config.toml
horizontal_flip = true
targets = ["cell type", "smear"]
norm_position = "pre"
hidden_act = "quick_gelu"
moe = "soft"
num_experts = 32
width = 128
positions = "sincos"
loss = "cross_entropy"
final_lr_fraction = 0
Rows from block 9 of a small image classifier, named by matrix and row number. Rows with one number within an expert belong to one neuron, the router's apart. Each number is 200 + 20 x the weight over its row's rms, rounded and kept within 0 to 999. All counts start at 0.
After each expert's rows are labels from the 100 images, of 14976, where the router gives the expert most weight on average: "top examples" is what is common among them. Only what is clearly more common there than usual is listed. The data: microscope photos of single blood and bone marrow cells.
# router: slot weights (model.blocks.9.mlp.router.weight, 64x128), inputs 0-127
# up: expert up (model.blocks.9.mlp.up, 32x256x128), inputs 0-127
# down: expert down (model.blocks.9.mlp.down, 32x128x256, transposed), outputs 0-127

# expert 10
router.20,218,239,182,177,158,217,180,207,208,210,181,217,200,173,210,186,208,215,197,214,183,223,263,224,226,189,211,182,194,214,205,193,202,170,220,186,199,214,202,210,200,212,183,163,196,193,194,250,201,195,225,202,207,267,185,229,216,223,174,201,225,181,239,191,183,177,166,229,193,175,190,212,205,208,195,179,170,205,206,163,188,198,208,175,196,212,213,197,178,161,167,211,205,231,208,179,214,168,196,184,212,202,170,205,185,188,183,207,181,226,196,201,193,202,231,193,192,216,211,201,220,217,175,201,216,208,189,194
router.21,225,240,190,186,161,215,178,199,209,213,180,220,198,177,213,192,211,214,191,216,187,220,264,218,227,191,203,193,197,216,206,200,198,172,219,180,201,213,209,211,194,213,183,163,200,189,204,254,208,191,220,204,210,268,184,230,214,219,174,204,226,180,236,188,187,181,155,228,190,177,190,211,207,203,199,182,178,208,207,160,186,200,202,169,194,210,210,183,180,164,169,213,205,232,212,177,209,173,194,190,211,199,172,202,187,181,188,209,176,223,197,193,195,199,228,191,179,219,211,205,233,212,181,206,221,204,192,199
up.0,243,175,233,211,182,174,200,198,223,244,182,188,221,214,203,181,178,197,207,171,213,215,187,203,205,189,206,209,214,204,191,223,144,199,199,206,184,183,221,203,178,195,198,196,192,211,189,199,203,164,214,236,231,209,197,186,160,222,213,203,168,221,230,208,223,203,198,181,202,209,209,214,161,170,173,202,218,208,231,234,210,193,237,222,168,212,175,195,211,187,175,202,231,212,180,192,205,204,176,171,194,197,199,213,178,229,239,210,194,191,182,151,203,174,190,210,217,212,217,192,213,183,234,173,202,182,208,223
down.0,176,174,177,218,238,223,239,162,187,173,213,220,187,211,180,239,180,205,224,201,190,176,179,208,239,222,208,209,177,219,186,237,206,197,171,210,240,226,204,231,227,224,184,212,204,216,174,210,182,167,228,187,233,199,183,170,188,201,208,177,200,200,191,199,201,196,203,208,217,209,197,209,213,203,211,189,207,190,202,203,234,172,197,197,202,191,170,191,174,186,196,192,217,215,216,213,191,184,169,190,225,222,210,218,176,204,194,194,206,228,219,206,189,177,260,175,179,187,201,201,178,220,169,189,217,199,209,250
up.1,244,215,195,199,175,221,182,234,198,236,219,186,244,188,232,193,208,216,182,212,180,221,208,205,201,186,220,191,240,220,221,215,202,195,183,219,171,184,240,205,176,168,232,188,168,202,190,176,229,202,207,222,181,175,197,173,183,200,190,206,222,203,206,169,183,210,208,204,207,229,192,205,205,210,187,208,210,235,215,195,181,218,197,192,191,248,192,186,214,186,158,219,231,196,232,176,196,204,239,198,182,193,161,211,209,230,208,198,203,175,188,191,218,181,203,189,183,182,181,150,195,172,193,176,197,179,199,215
down.1,195,215,180,225,205,185,201,181,186,125,199,202,182,223,189,221,186,214,198,208,179,226,202,192,175,224,205,215,186,188,218,173,220,226,196,203,188,160,191,177,210,193,181,189,209,195,208,229,237,181,186,191,204,199,198,204,214,189,176,203,218,243,178,193,230,212,181,232,190,209,208,195,174,210,180,209,199,153,187,185,188,223,196,171,248,205,199,229,205,210,209,196,188,178,205,184,232,170,193,200,189,192,206,160,234,198,192,166,198,177,165,200,176,213,212,207,204,180,182,214,209,208,177,249,181,231,187,196
top examples: cell type: proerythroblast

# expert 4
router.8,209,241,169,176,170,210,177,210,215,207,222,223,175,206,213,207,197,219,198,206,211,186,219,228,242,183,191,202,218,224,191,182,206,171,192,231,213,219,201,213,223,182,207,221,220,207,195,211,192,216,209,157,201,203,174,193,223,237,203,204,181,182,216,215,188,194,212,172,211,229,153,202,182,191,216,215,161,187,189,204,210,166,194,199,164,183,222,216,141,179,186,173,214,201,218,172,193,219,205,216,237,207,199,219,158,224,184,207,198,248,196,214,188,210,189,184,196,192,177,215,196,181,192,210,209,192,161,186
router.9,205,242,165,186,174,213,174,210,219,209,223,222,176,207,211,210,202,216,198,207,211,184,220,229,242,184,195,207,216,223,188,182,193,167,188,232,214,222,202,214,218,183,214,223,222,215,194,216,199,211,211,152,196,198,175,187,223,236,206,208,180,182,215,212,177,188,210,173,213,228,159,206,178,190,215,216,163,191,181,205,215,165,195,212,165,186,210,208,142,181,191,174,213,203,220,173,191,221,207,218,239,209,203,220,161,218,189,208,200,242,188,212,184,214,184,187,195,192,167,203,192,179,187,207,216,190,173,185
up.0,213,195,201,217,212,206,173,201,198,224,214,188,229,167,225,197,212,187,181,180,215,192,140,214,190,182,195,203,201,146,190,211,204,191,226,216,156,157,212,174,176,191,211,203,200,199,197,173,201,194,200,212,190,207,204,219,172,173,201,187,236,204,229,216,192,233,175,186,210,212,258,215,205,216,218,188,222,222,211,218,196,230,179,196,194,206,187,196,216,198,185,222,210,210,199,225,196,211,202,183,194,185,151,213,234,183,200,212,170,139,221,204,217,192,192,175,200,189,204,213,174,180,197,174,198,209,229,221
down.0,187,204,210,183,227,214,193,179,209,169,182,236,172,224,214,220,187,191,211,165,189,208,176,225,217,200,207,178,165,183,217,200,169,215,191,221,217,201,151,204,205,180,203,230,183,211,196,228,227,183,188,196,233,231,190,200,169,234,193,201,210,208,218,183,228,167,236,164,206,233,179,215,198,211,181,193,215,176,194,232,223,197,229,209,229,176,225,232,212,195,229,203,188,211,209,179,232,222,177,208,195,215,209,199,175,214,151,209,187,215,172,213,212,219,230,214,196,198,203,194,183,191,181,208,173,176,196,199
up.1,207,171,175,179,218,224,175,192,176,176,168,172,179,209,198,214,197,226,159,236,183,204,234,195,174,194,156,207,219,213,207,187,224,238,209,198,179,161,195,192,189,204,224,216,220,172,225,235,215,181,167,198,191,181,232,201,220,222,219,189,206,178,207,187,201,214,200,205,208,191,210,192,194,218,199,199,206,174,188,211,193,215,177,210,210,228,209,181,212,226,203,231,205,162,195,180,170,220,200,193,220,202,229,181,249,177,190,222,220,186,199,206,219,205,188,220,185,174,212,182,249,220,178,223,204,208,191,229
down.1,185,212,198,222,233,214,194,182,185,161,214,237,200,206,211,205,189,220,211,192,197,189,170,206,239,188,228,227,174,188,218,164,195,212,179,187,223,213,188,193,227,204,198,222,223,168,213,186,228,181,170,173,181,200,230,210,196,179,197,192,185,196,201,201,186,203,223,164,202,220,222,198,221,205,194,178,203,182,194,202,224,214,172,202,249,156,219,198,189,181,226,181,205,187,205,218,193,216,180,175,204,175,179,196,206,225,128,195,206,197,204,236,230,181,204,187,205,209,215,221,160,184,170,221,196,193,185,206
top examples: smear: peripheral blood; cell type: erythroblast

# expert 11
router.22,216,254,189,181,160,215,179,191,229,205,182,187,192,178,196,192,193,202,203,211,199,235,248,217,227,199,226,170,187,218,194,182,196,167,218,190,183,198,204,220,201,220,171,154,197,212,185,238,197,195,228,215,196,243,175,212,195,227,182,198,187,190,253,205,180,201,169,222,205,196,192,222,210,199,187,186,191,205,217,167,191,192,219,182,215,199,211,224,181,137,172,203,220,229,197,190,216,172,190,184,200,195,165,205,180,204,180,204,191,216,202,206,180,204,214,199,208,234,211,216,219,206,169,194,220,217,193,195
router.23,214,255,179,175,147,212,166,194,216,211,182,202,194,180,175,197,190,200,209,211,200,231,242,214,237,205,233,179,189,211,204,195,196,165,212,181,197,218,205,214,204,224,173,173,190,217,179,223,185,203,227,215,196,239,178,211,208,230,180,208,195,195,244,200,179,194,198,236,205,184,187,216,218,198,199,181,193,209,224,173,198,190,209,180,225,195,219,222,180,156,173,198,228,221,194,172,227,167,181,172,200,206,175,207,170,212,184,190,190,225,197,208,169,210,223,209,203,228,210,215,204,213,169,194,212,213,194,197
up.0,228,177,240,202,211,186,202,223,185,221,188,189,240,220,208,214,210,205,201,191,207,175,185,187,193,177,195,220,232,208,194,221,167,224,216,173,183,225,216,198,180,194,230,210,180,233,203,186,197,186,200,205,193,154,225,195,194,207,223,212,196,184,204,200,221,194,220,194,202,180,225,191,177,167,208,202,207,219,203,248,206,197,213,218,192,202,164,171,222,209,173,213,219,175,213,202,177,230,186,177,207,171,188,219,188,203,230,239,195,183,217,163,198,174,159,206,196,181,190,219,190,184,241,166,186,160,217,230
down.0,184,185,213,169,249,173,237,173,160,203,184,223,186,194,202,222,192,199,221,203,198,160,188,177,248,186,202,196,177,228,181,218,173,197,172,184,237,223,206,210,222,195,175,227,191,190,181,177,188,200,191,186,218,193,233,202,179,185,223,185,192,189,204,203,204,179,225,209,221,177,185,203,209,190,210,220,201,177,177,218,235,197,213,228,207,189,175,190,202,168,222,207,239,200,195,224,166,232,183,209,202,218,203,211,196,205,212,238,235,211,233,207,201,186,228,212,184,214,194,184,174,221,192,186,190,156,202,196
up.1,197,194,225,229,209,199,194,213,205,209,238,175,202,199,198,201,200,186,196,210,187,209,179,192,191,218,231,199,187,204,199,200,209,220,174,226,172,159,233,198,161,200,186,168,192,219,195,178,209,182,195,242,206,142,213,177,192,138,221,192,197,220,164,182,184,218,200,201,171,233,205,206,227,203,180,181,217,211,196,206,190,222,196,201,201,231,173,214,207,179,202,178,187,183,223,193,156,196,224,201,195,180,163,196,243,209,207,189,208,195,215,198,222,150,202,177,216,226,174,188,191,190,209,183,192,195,230,215
down.1,203,207,197,211,208,171,212,201,183,190,217,210,216,201,190,232,208,208,211,189,228,208,187,206,178,229,195,203,187,212,217,198,226,236,184,204,211,219,199,215,201,202,187,189,210,222,212,198,226,206,190,155,215,192,173,195,224,195,171,178,237,234,152,226,220,180,208,228,189,219,205,194,189,201,213,180,188,186,170,178,210,194,199,157,168,164,172,247,170,230,175,206,167,209,236,209,220,164,197,212,220,195,193,177,206,184,199,155,198,187,195,189,179,200,206,175,206,161,193,229,185,213,200,243,179,216,186,196
top examples: smear: peripheral blood; cell type: band neutrophil

# expert 8
router.16,214,191,216,193,199,158,230,214,236,224,202,207,217,209,213,198,215,213,177,212,194,213,218,170,189,187,212,195,192,201,200,217,177,183,227,208,186,174,216,202,171,176,166,179,197,184,195,220,216,179,211,214,218,211,196,203,165,194,176,218,220,228,215,166,211,206,185,190,170,196,202,214,180,184,175,194,206,208,261,196,174,205,232,210,216,224,212,209,213,171,187,243,204,202,186,167,232,175,208,195,191,172,170,207,192,211,223,190,155,209,173,168,219,197,208,223,198,242,211,186,211,172,218,211,184,181,243,189
router.17,212,199,206,181,202,162,227,202,236,215,200,219,211,201,218,205,223,220,182,220,198,215,239,173,200,189,195,192,195,213,193,205,163,178,228,204,199,194,221,213,192,181,170,180,199,182,196,235,210,187,208,209,214,223,190,210,168,206,180,193,215,229,221,175,222,199,165,191,188,189,198,229,178,189,170,184,192,207,235,184,167,203,233,208,219,220,208,204,189,171,157,254,213,214,181,180,247,178,206,181,192,159,172,220,174,195,220,199,169,211,182,165,215,202,195,216,200,236,214,207,199,179,207,213,196,177,227,187
up.0,221,169,200,202,188,210,204,192,207,195,188,190,218,244,225,216,211,213,186,195,195,192,182,179,185,192,196,201,233,189,182,226,175,211,221,202,203,178,219,180,189,180,219,201,187,209,194,188,199,154,185,243,199,159,224,196,195,180,211,200,179,213,234,184,210,216,209,205,194,176,222,203,187,192,172,219,240,207,223,222,162,209,209,222,196,225,176,185,221,185,200,220,233,199,198,169,201,214,210,144,212,199,190,211,205,215,220,219,209,140,213,170,216,177,189,210,203,211,194,162,215,199,213,181,177,181,207,257
down.0,189,158,257,204,221,164,207,149,202,199,204,213,192,236,207,224,196,196,204,212,236,182,204,183,208,194,206,221,220,199,207,218,174,194,196,190,193,204,211,195,220,202,194,191,164,194,193,210,180,146,206,193,204,197,220,198,184,219,204,178,195,197,195,192,215,210,201,201,209,190,207,206,184,213,187,183,223,246,233,198,221,190,183,235,217,193,210,169,202,195,206,216,218,183,180,212,197,203,184,177,225,195,205,223,213,210,220,208,177,204,195,120,243,190,215,190,209,204,229,220,206,184,227,171,216,191,243,219
up.1,200,184,223,219,188,185,235,218,219,202,192,171,238,205,212,197,239,174,166,191,213,208,168,200,168,209,191,183,215,178,206,232,200,242,233,194,203,185,168,196,203,201,192,209,179,221,233,165,205,208,160,218,198,166,187,199,180,184,216,200,189,179,184,225,226,220,189,142,200,207,207,175,181,201,179,221,219,220,200,237,185,203,220,210,183,202,203,178,254,227,228,200,205,177,196,213,195,231,202,216,193,184,192,202,215,215,233,193,192,184,193,186,198,208,205,209,227,172,203,190,175,193,231,190,175,184,183,212
down.1,193,189,216,188,222,162,225,173,184,220,213,234,169,234,215,241,203,197,214,192,246,173,201,179,214,174,197,228,203,203,190,207,202,199,195,188,219,223,184,196,223,178,204,198,188,179,217,228,207,132,195,189,215,240,213,199,167,234,177,218,207,212,186,183,219,185,196,180,161,201,184,204,194,198,228,178,174,230,235,181,230,208,190,189,220,202,206,178,192,170,182,193,202,196,207,206,214,218,192,193,251,220,172,208,194,205,215,214,187,225,184,174,212,195,225,197,206,196,198,214,178,184,231,189,202,177,221,208
top examples: smear: peripheral blood; cell type: myelocyte; cell type: monocyte

# expert 28
router.56,219,216,158,166,175,213,171,231,179,208,208,225,203,185,198,195,206,188,168,198,208,220,245,230,234,174,183,220,198,228,209,175,196,178,204,225,191,205,200,222,193,173,218,246,234,172,211,206,195,197,195,161,192,246,197,193,202,192,185,192,211,193,200,202,178,169,206,174,207,233,166,200,187,189,193,218,181,168,180,171,213,177,183,218,194,227,222,196,149,208,189,223,192,222,233,213,212,204,231,205,177,188,205,210,212,202,170,197,193,194,183,211,213,221,203,208,195,231,186,183,204,178,184,232,207,189,202,178
router.57,221,205,173,164,169,195,190,232,179,208,214,230,204,176,191,196,222,186,168,195,209,225,239,227,232,169,193,223,189,219,216,176,197,184,225,210,196,207,208,191,186,183,191,240,231,169,211,209,177,182,199,170,195,244,216,209,199,190,187,212,192,197,204,207,186,170,201,159,197,231,173,198,187,193,187,224,201,180,186,175,212,177,178,226,210,230,231,176,155,196,196,234,192,229,219,213,224,207,228,205,192,184,193,206,207,201,191,198,182,204,173,205,227,196,208,207,210,253,202,179,213,168,192,230,211,188,204,183
up.0,175,197,221,208,222,202,201,221,221,226,196,195,227,208,229,217,229,210,216,200,224,201,177,192,178,195,204,192,227,199,204,217,196,209,188,180,189,233,165,203,198,213,217,166,168,237,195,201,209,197,217,228,201,151,190,200,195,190,203,214,204,184,204,172,207,202,187,206,189,182,205,195,208,197,251,208,187,238,207,219,204,214,226,185,187,203,159,196,209,169,168,166,194,202,228,174,180,215,191,212,213,215,144,242,209,184,204,236,185,189,239,196,190,178,169,179,211,165,196,204,171,212,212,160,187,183,209,214
down.0,191,192,200,216,209,149,173,202,212,215,204,188,190,215,179,191,213,217,171,204,213,232,187,187,187,201,202,196,164,202,210,176,221,212,217,197,192,199,197,194,175,204,194,203,190,165,208,237,222,151,165,211,211,230,206,166,197,183,208,206,176,203,193,189,227,226,169,183,176,227,192,175,196,208,193,168,177,193,206,199,199,211,197,204,210,201,216,194,189,193,203,195,189,182,214,170,230,200,195,183,212,173,196,173,188,201,238,156,223,201,182,160,273,187,189,215,213,196,196,187,198,165,223,235,193,215,203,157
up.1,222,174,225,189,216,201,186,217,190,197,186,202,218,188,223,202,221,183,180,198,242,188,184,201,175,177,174,211,229,213,208,206,205,222,221,166,158,209,179,183,177,190,215,215,181,211,213,207,213,173,190,211,206,188,225,197,189,234,227,218,204,186,222,198,232,208,179,184,194,179,226,202,170,192,230,217,208,220,212,255,203,204,203,230,176,196,199,148,207,213,172,206,199,188,221,177,184,235,194,196,250,192,177,208,199,193,206,219,182,180,205,178,225,186,181,183,205,178,221,205,176,194,237,186,172,168,231,224
down.1,188,183,259,178,209,176,223,210,198,227,176,211,191,170,186,175,181,204,209,185,207,178,197,180,199,193,200,164,208,224,184,236,191,225,193,210,195,199,206,231,208,174,181,219,176,221,193,145,218,202,208,191,241,201,208,160,156,204,220,176,209,206,188,207,217,188,201,197,224,212,193,222,224,187,221,209,196,216,224,210,207,175,238,208,207,208,174,221,233,197,179,200,234,200,191,212,199,216,204,208,222,224,217,206,169,198,245,214,222,224,195,188,175,190,198,203,198,196,209,197,206,181,228,178,192,167,239,166
top examples: smear: peripheral blood; cell type: monocyte

# expert 0
router.0,202,164,213,225,208,156,196,169,238,231,195,235,170,191,213,202,210,199,196,220,211,219,197,212,194,206,207,202,163,226,204,215,193,178,173,226,236,236,211,221,198,185,210,211,189,183,209,191,228,210,180,156,184,232,189,177,185,219,176,191,217,195,172,197,184,204,210,203,220,237,169,205,222,207,225,146,194,207,220,154,229,218,206,184,176,184,178,185,214,225,192,183,180,191,188,231,194,178,187,221,182,196,203,222,187,181,229,172,212,220,201,186,194,240,180,200,194,206,198,187,182,175,212,185,210,204,205,191
router.1,200,177,210,224,214,165,202,169,233,228,201,244,166,197,213,199,207,195,210,228,212,214,205,211,200,202,187,195,168,231,204,203,197,174,173,228,239,239,211,222,205,175,201,206,193,180,198,201,232,209,183,156,207,241,188,174,192,230,173,197,211,206,171,200,190,189,209,205,212,241,168,214,212,212,223,146,186,204,211,149,231,211,206,188,176,172,180,194,204,212,176,185,174,198,202,229,192,179,190,224,192,199,199,218,183,196,229,176,218,222,193,189,191,234,185,203,192,205,195,197,179,175,205,188,213,195,199,184
up.0,209,202,177,162,195,223,192,225,191,193,210,205,225,213,187,202,207,215,165,206,167,211,192,181,193,173,182,205,210,186,179,211,215,201,222,169,164,179,206,158,158,205,217,186,197,231,193,223,158,190,224,231,214,173,217,202,187,194,219,211,219,198,219,176,210,225,176,193,177,165,206,210,197,194,185,221,231,223,207,222,169,177,192,211,216,230,255,212,219,189,208,222,199,181,188,178,211,233,231,187,207,215,173,208,202,230,184,213,166,181,177,219,200,186,223,185,224,202,181,164,199,199,206,195,171,188,218,215
down.0,201,159,192,217,199,152,162,172,186,219,209,168,183,214,217,203,207,207,189,214,184,234,181,197,175,212,175,211,173,196,225,206,187,208,205,232,174,185,199,188,161,196,194,207,165,173,190,201,239,171,156,199,159,189,195,195,200,181,209,179,211,213,217,184,193,218,198,207,214,210,210,177,217,202,160,156,231,210,229,202,196,237,206,178,160,202,176,175,203,186,210,204,198,185,208,211,206,191,181,184,207,166,187,219,216,208,211,174,203,189,206,170,209,222,168,219,154,192,177,175,192,201,205,199,184,215,193,181
up.1,211,195,189,195,184,212,177,222,207,203,194,219,203,186,198,204,209,201,165,190,196,198,186,218,211,200,220,206,211,165,193,225,206,181,207,179,186,194,205,200,218,238,265,196,191,249,222,175,176,242,218,196,198,181,186,222,183,231,192,195,238,152,227,196,195,221,216,191,218,182,198,188,184,198,221,202,198,232,171,198,194,195,188,181,179,213,228,220,198,206,196,183,200,179,201,218,211,217,197,210,189,230,172,236,183,219,201,192,180,185,180,212,180,207,191,149,205,177,150,177,161,202,172,175,204,221,190,179
down.1,217,223,223,183,179,207,184,190,217,165,192,218,206,227,191,227,193,202,200,185,219,177,222,190,213,170,204,193,227,180,207,206,188,208,227,157,198,193,204,201,209,204,201,182,234,229,232,224,162,192,221,190,229,170,216,219,197,204,204,187,195,162,206,228,202,201,205,162,217,170,216,229,173,210,220,246,172,193,185,204,177,182,199,201,219,184,229,233,192,185,214,191,214,202,180,191,212,231,219,222,223,193,208,198,168,195,214,234,191,243,186,185,209,181,218,169,244,202,227,221,225,175,196,190,228,189,197,211
top examples: smear: peripheral blood; cell type: platelet

# expert 20
router.40,226,233,197,180,167,219,182,187,223,209,184,190,199,186,195,196,188,201,219,198,197,242,238,217,238,207,226,166,196,211,208,196,178,159,205,206,203,172,230,210,218,213,172,159,206,188,177,208,194,188,220,227,221,226,182,195,189,232,183,188,181,213,273,199,195,194,195,203,210,207,178,224,190,201,180,208,186,192,202,185,187,188,225,200,212,196,193,225,173,160,152,186,233,230,194,187,231,172,186,189,197,205,177,211,166,227,200,189,215,231,194,209,184,190,207,200,204,221,219,216,216,198,179,200,215,214,184,217
router.41,205,233,193,171,167,204,185,186,220,207,182,228,203,184,216,170,230,221,187,220,191,227,260,205,219,178,202,186,192,207,184,192,213,162,230,171,200,231,196,198,201,217,190,175,186,214,200,239,198,193,218,206,204,242,183,243,216,221,165,199,202,174,240,200,195,182,185,232,196,171,196,186,218,198,193,168,182,212,207,159,198,202,208,173,224,199,239,177,197,177,176,210,225,234,220,189,231,186,175,196,202,181,167,212,170,188,204,198,182,209,184,189,189,226,225,205,192,210,208,210,208,209,184,208,193,205,198,202
up.0,196,171,209,219,245,178,228,206,207,201,181,165,205,211,198,183,203,173,208,191,207,184,174,191,146,222,212,204,199,154,202,233,189,255,237,186,188,204,179,185,187,212,203,179,204,225,211,205,162,195,197,226,222,177,204,237,204,195,210,207,181,196,212,194,223,197,197,219,185,167,245,191,184,218,219,199,217,194,191,253,213,189,234,223,189,203,185,184,196,168,209,214,169,200,184,211,200,210,166,191,189,181,199,218,221,191,225,233,179,185,200,174,202,199,178,213,211,201,173,191,197,225,224,188,194,175,217,196
down.0,197,146,255,214,208,175,219,190,212,246,203,214,205,204,207,173,228,180,188,207,225,208,194,203,186,221,205,199,206,206,178,217,222,178,192,189,219,227,208,202,191,219,192,198,161,214,187,185,182,169,186,210,200,205,192,196,214,215,205,234,173,192,186,201,199,208,209,201,171,201,171,165,178,197,215,198,171,231,224,190,211,202,196,236,163,191,199,153,197,197,176,181,208,209,217,179,187,188,209,224,220,208,193,206,211,224,221,189,207,206,230,148,199,191,176,200,203,208,198,210,205,227,270,171,183,207,220,204
up.1,218,191,201,179,180,211,178,219,211,219,186,180,234,191,214,191,207,196,207,196,203,227,198,232,214,216,200,185,208,198,184,222,156,193,201,213,168,169,219,199,177,220,210,151,190,206,181,173,172,186,216,225,217,161,198,203,178,216,211,180,176,199,253,205,175,200,202,185,203,210,206,230,175,187,191,213,220,217,204,224,198,200,222,243,167,232,183,186,178,184,153,220,234,211,175,212,183,198,186,168,186,189,185,230,208,214,221,213,183,187,206,184,199,176,186,185,219,212,203,186,225,209,202,141,204,186,207,216
down.1,222,166,163,218,212,172,223,178,170,160,219,208,203,236,176,235,181,223,214,185,179,175,170,201,244,195,192,214,210,201,207,203,207,211,200,205,222,208,209,211,234,208,196,224,197,199,194,199,214,160,208,192,204,210,199,166,168,205,217,183,218,208,188,209,220,189,212,186,206,208,210,215,191,157,209,221,218,177,198,221,212,199,202,184,234,194,146,205,223,204,181,192,211,207,191,233,203,196,178,162,207,211,195,219,180,200,187,186,207,238,224,210,190,171,260,194,182,185,212,201,167,184,187,219,209,195,203,236
top examples: smear: peripheral blood; cell type: segmented neutrophil; cell type: band neutrophil

# expert 1
router.2,222,253,185,170,165,215,186,210,201,206,186,198,203,174,191,186,195,217,188,223,191,240,247,211,238,195,211,185,189,221,193,192,209,171,216,175,204,213,206,220,199,217,181,171,184,204,185,224,196,211,221,211,210,263,190,221,207,238,186,196,204,189,239,193,195,193,184,238,206,174,184,188,215,191,192,172,174,213,219,172,206,197,233,175,216,199,216,205,186,140,174,217,231,215,211,182,228,177,173,193,200,206,166,202,175,202,192,191,190,221,197,198,184,219,215,206,203,219,223,199,211,209,168,193,207,209,188,192
router.3,216,242,176,175,157,212,183,220,213,211,184,211,196,175,216,177,222,205,189,230,199,236,252,233,221,200,202,164,197,225,196,196,201,169,196,199,197,209,205,208,214,201,179,177,189,195,181,227,210,222,207,207,197,252,184,206,195,238,189,204,210,198,230,178,174,197,178,220,201,187,161,205,199,214,180,182,186,209,227,170,198,208,218,187,203,208,227,205,157,156,164,217,223,208,224,177,210,185,197,178,215,202,161,206,197,224,185,189,194,230,192,208,208,228,211,200,197,220,233,193,205,221,165,196,193,197,189,182
up.0,234,207,199,208,180,212,200,181,226,248,206,230,183,195,252,190,232,208,207,151,222,201,199,209,211,185,213,201,234,177,205,201,195,176,197,187,215,222,199,215,158,202,214,207,195,189,223,182,224,188,203,207,181,193,194,220,199,226,145,204,192,203,195,185,190,167,207,187,180,207,197,174,220,166,194,172,221,231,206,173,214,245,198,179,175,200,212,216,192,204,214,172,223,257,195,179,208,177,220,202,160,197,178,220,188,207,185,199,184,186,219,208,210,189,200,192,178,205,165,163,219,204,199,186,195,202,191,223
down.0,190,210,226,195,206,181,213,165,186,158,204,203,181,228,210,214,201,197,208,214,165,214,190,206,200,192,188,193,186,178,216,202,188,183,205,238,191,172,206,168,220,162,157,198,205,177,165,219,221,192,190,195,168,232,207,211,196,204,203,198,220,240,221,231,215,224,188,221,222,198,194,222,185,213,187,223,204,170,190,206,180,238,210,212,257,188,191,208,228,188,226,228,165,191,195,228,223,193,206,193,174,206,212,157,205,197,191,204,188,201,205,197,160,244,221,225,161,202,192,222,205,196,204,201,184,209,175,188
up.1,219,178,239,212,192,173,199,188,202,244,192,174,206,213,185,192,193,192,206,189,220,205,171,182,172,184,195,220,197,193,213,223,179,219,227,180,186,198,220,174,173,187,208,208,185,221,205,200,185,157,185,230,213,186,255,207,200,215,224,195,196,194,220,205,210,204,198,198,182,171,252,208,177,179,217,187,192,217,209,243,203,209,219,220,184,187,169,181,226,178,188,209,195,190,202,188,168,231,175,176,199,186,191,209,198,196,225,233,197,207,215,165,200,177,166,205,208,203,200,215,189,182,240,168,193,164,221,244
down.1,181,185,225,161,221,190,213,202,209,224,179,211,217,184,208,233,204,173,216,199,216,186,207,205,236,188,214,173,179,220,176,227,154,188,189,206,201,213,193,208,209,179,179,199,197,209,171,181,198,205,221,217,213,184,212,207,182,183,206,186,192,194,218,191,201,172,226,206,239,203,189,219,214,223,207,204,213,192,205,223,230,183,226,247,193,201,207,177,186,156,232,227,233,217,181,228,179,221,197,203,197,224,207,233,198,209,204,241,210,204,201,179,213,191,228,221,178,228,205,181,196,213,229,146,210,156,226,208
top examples: smear: peripheral blood; cell type: eosinophil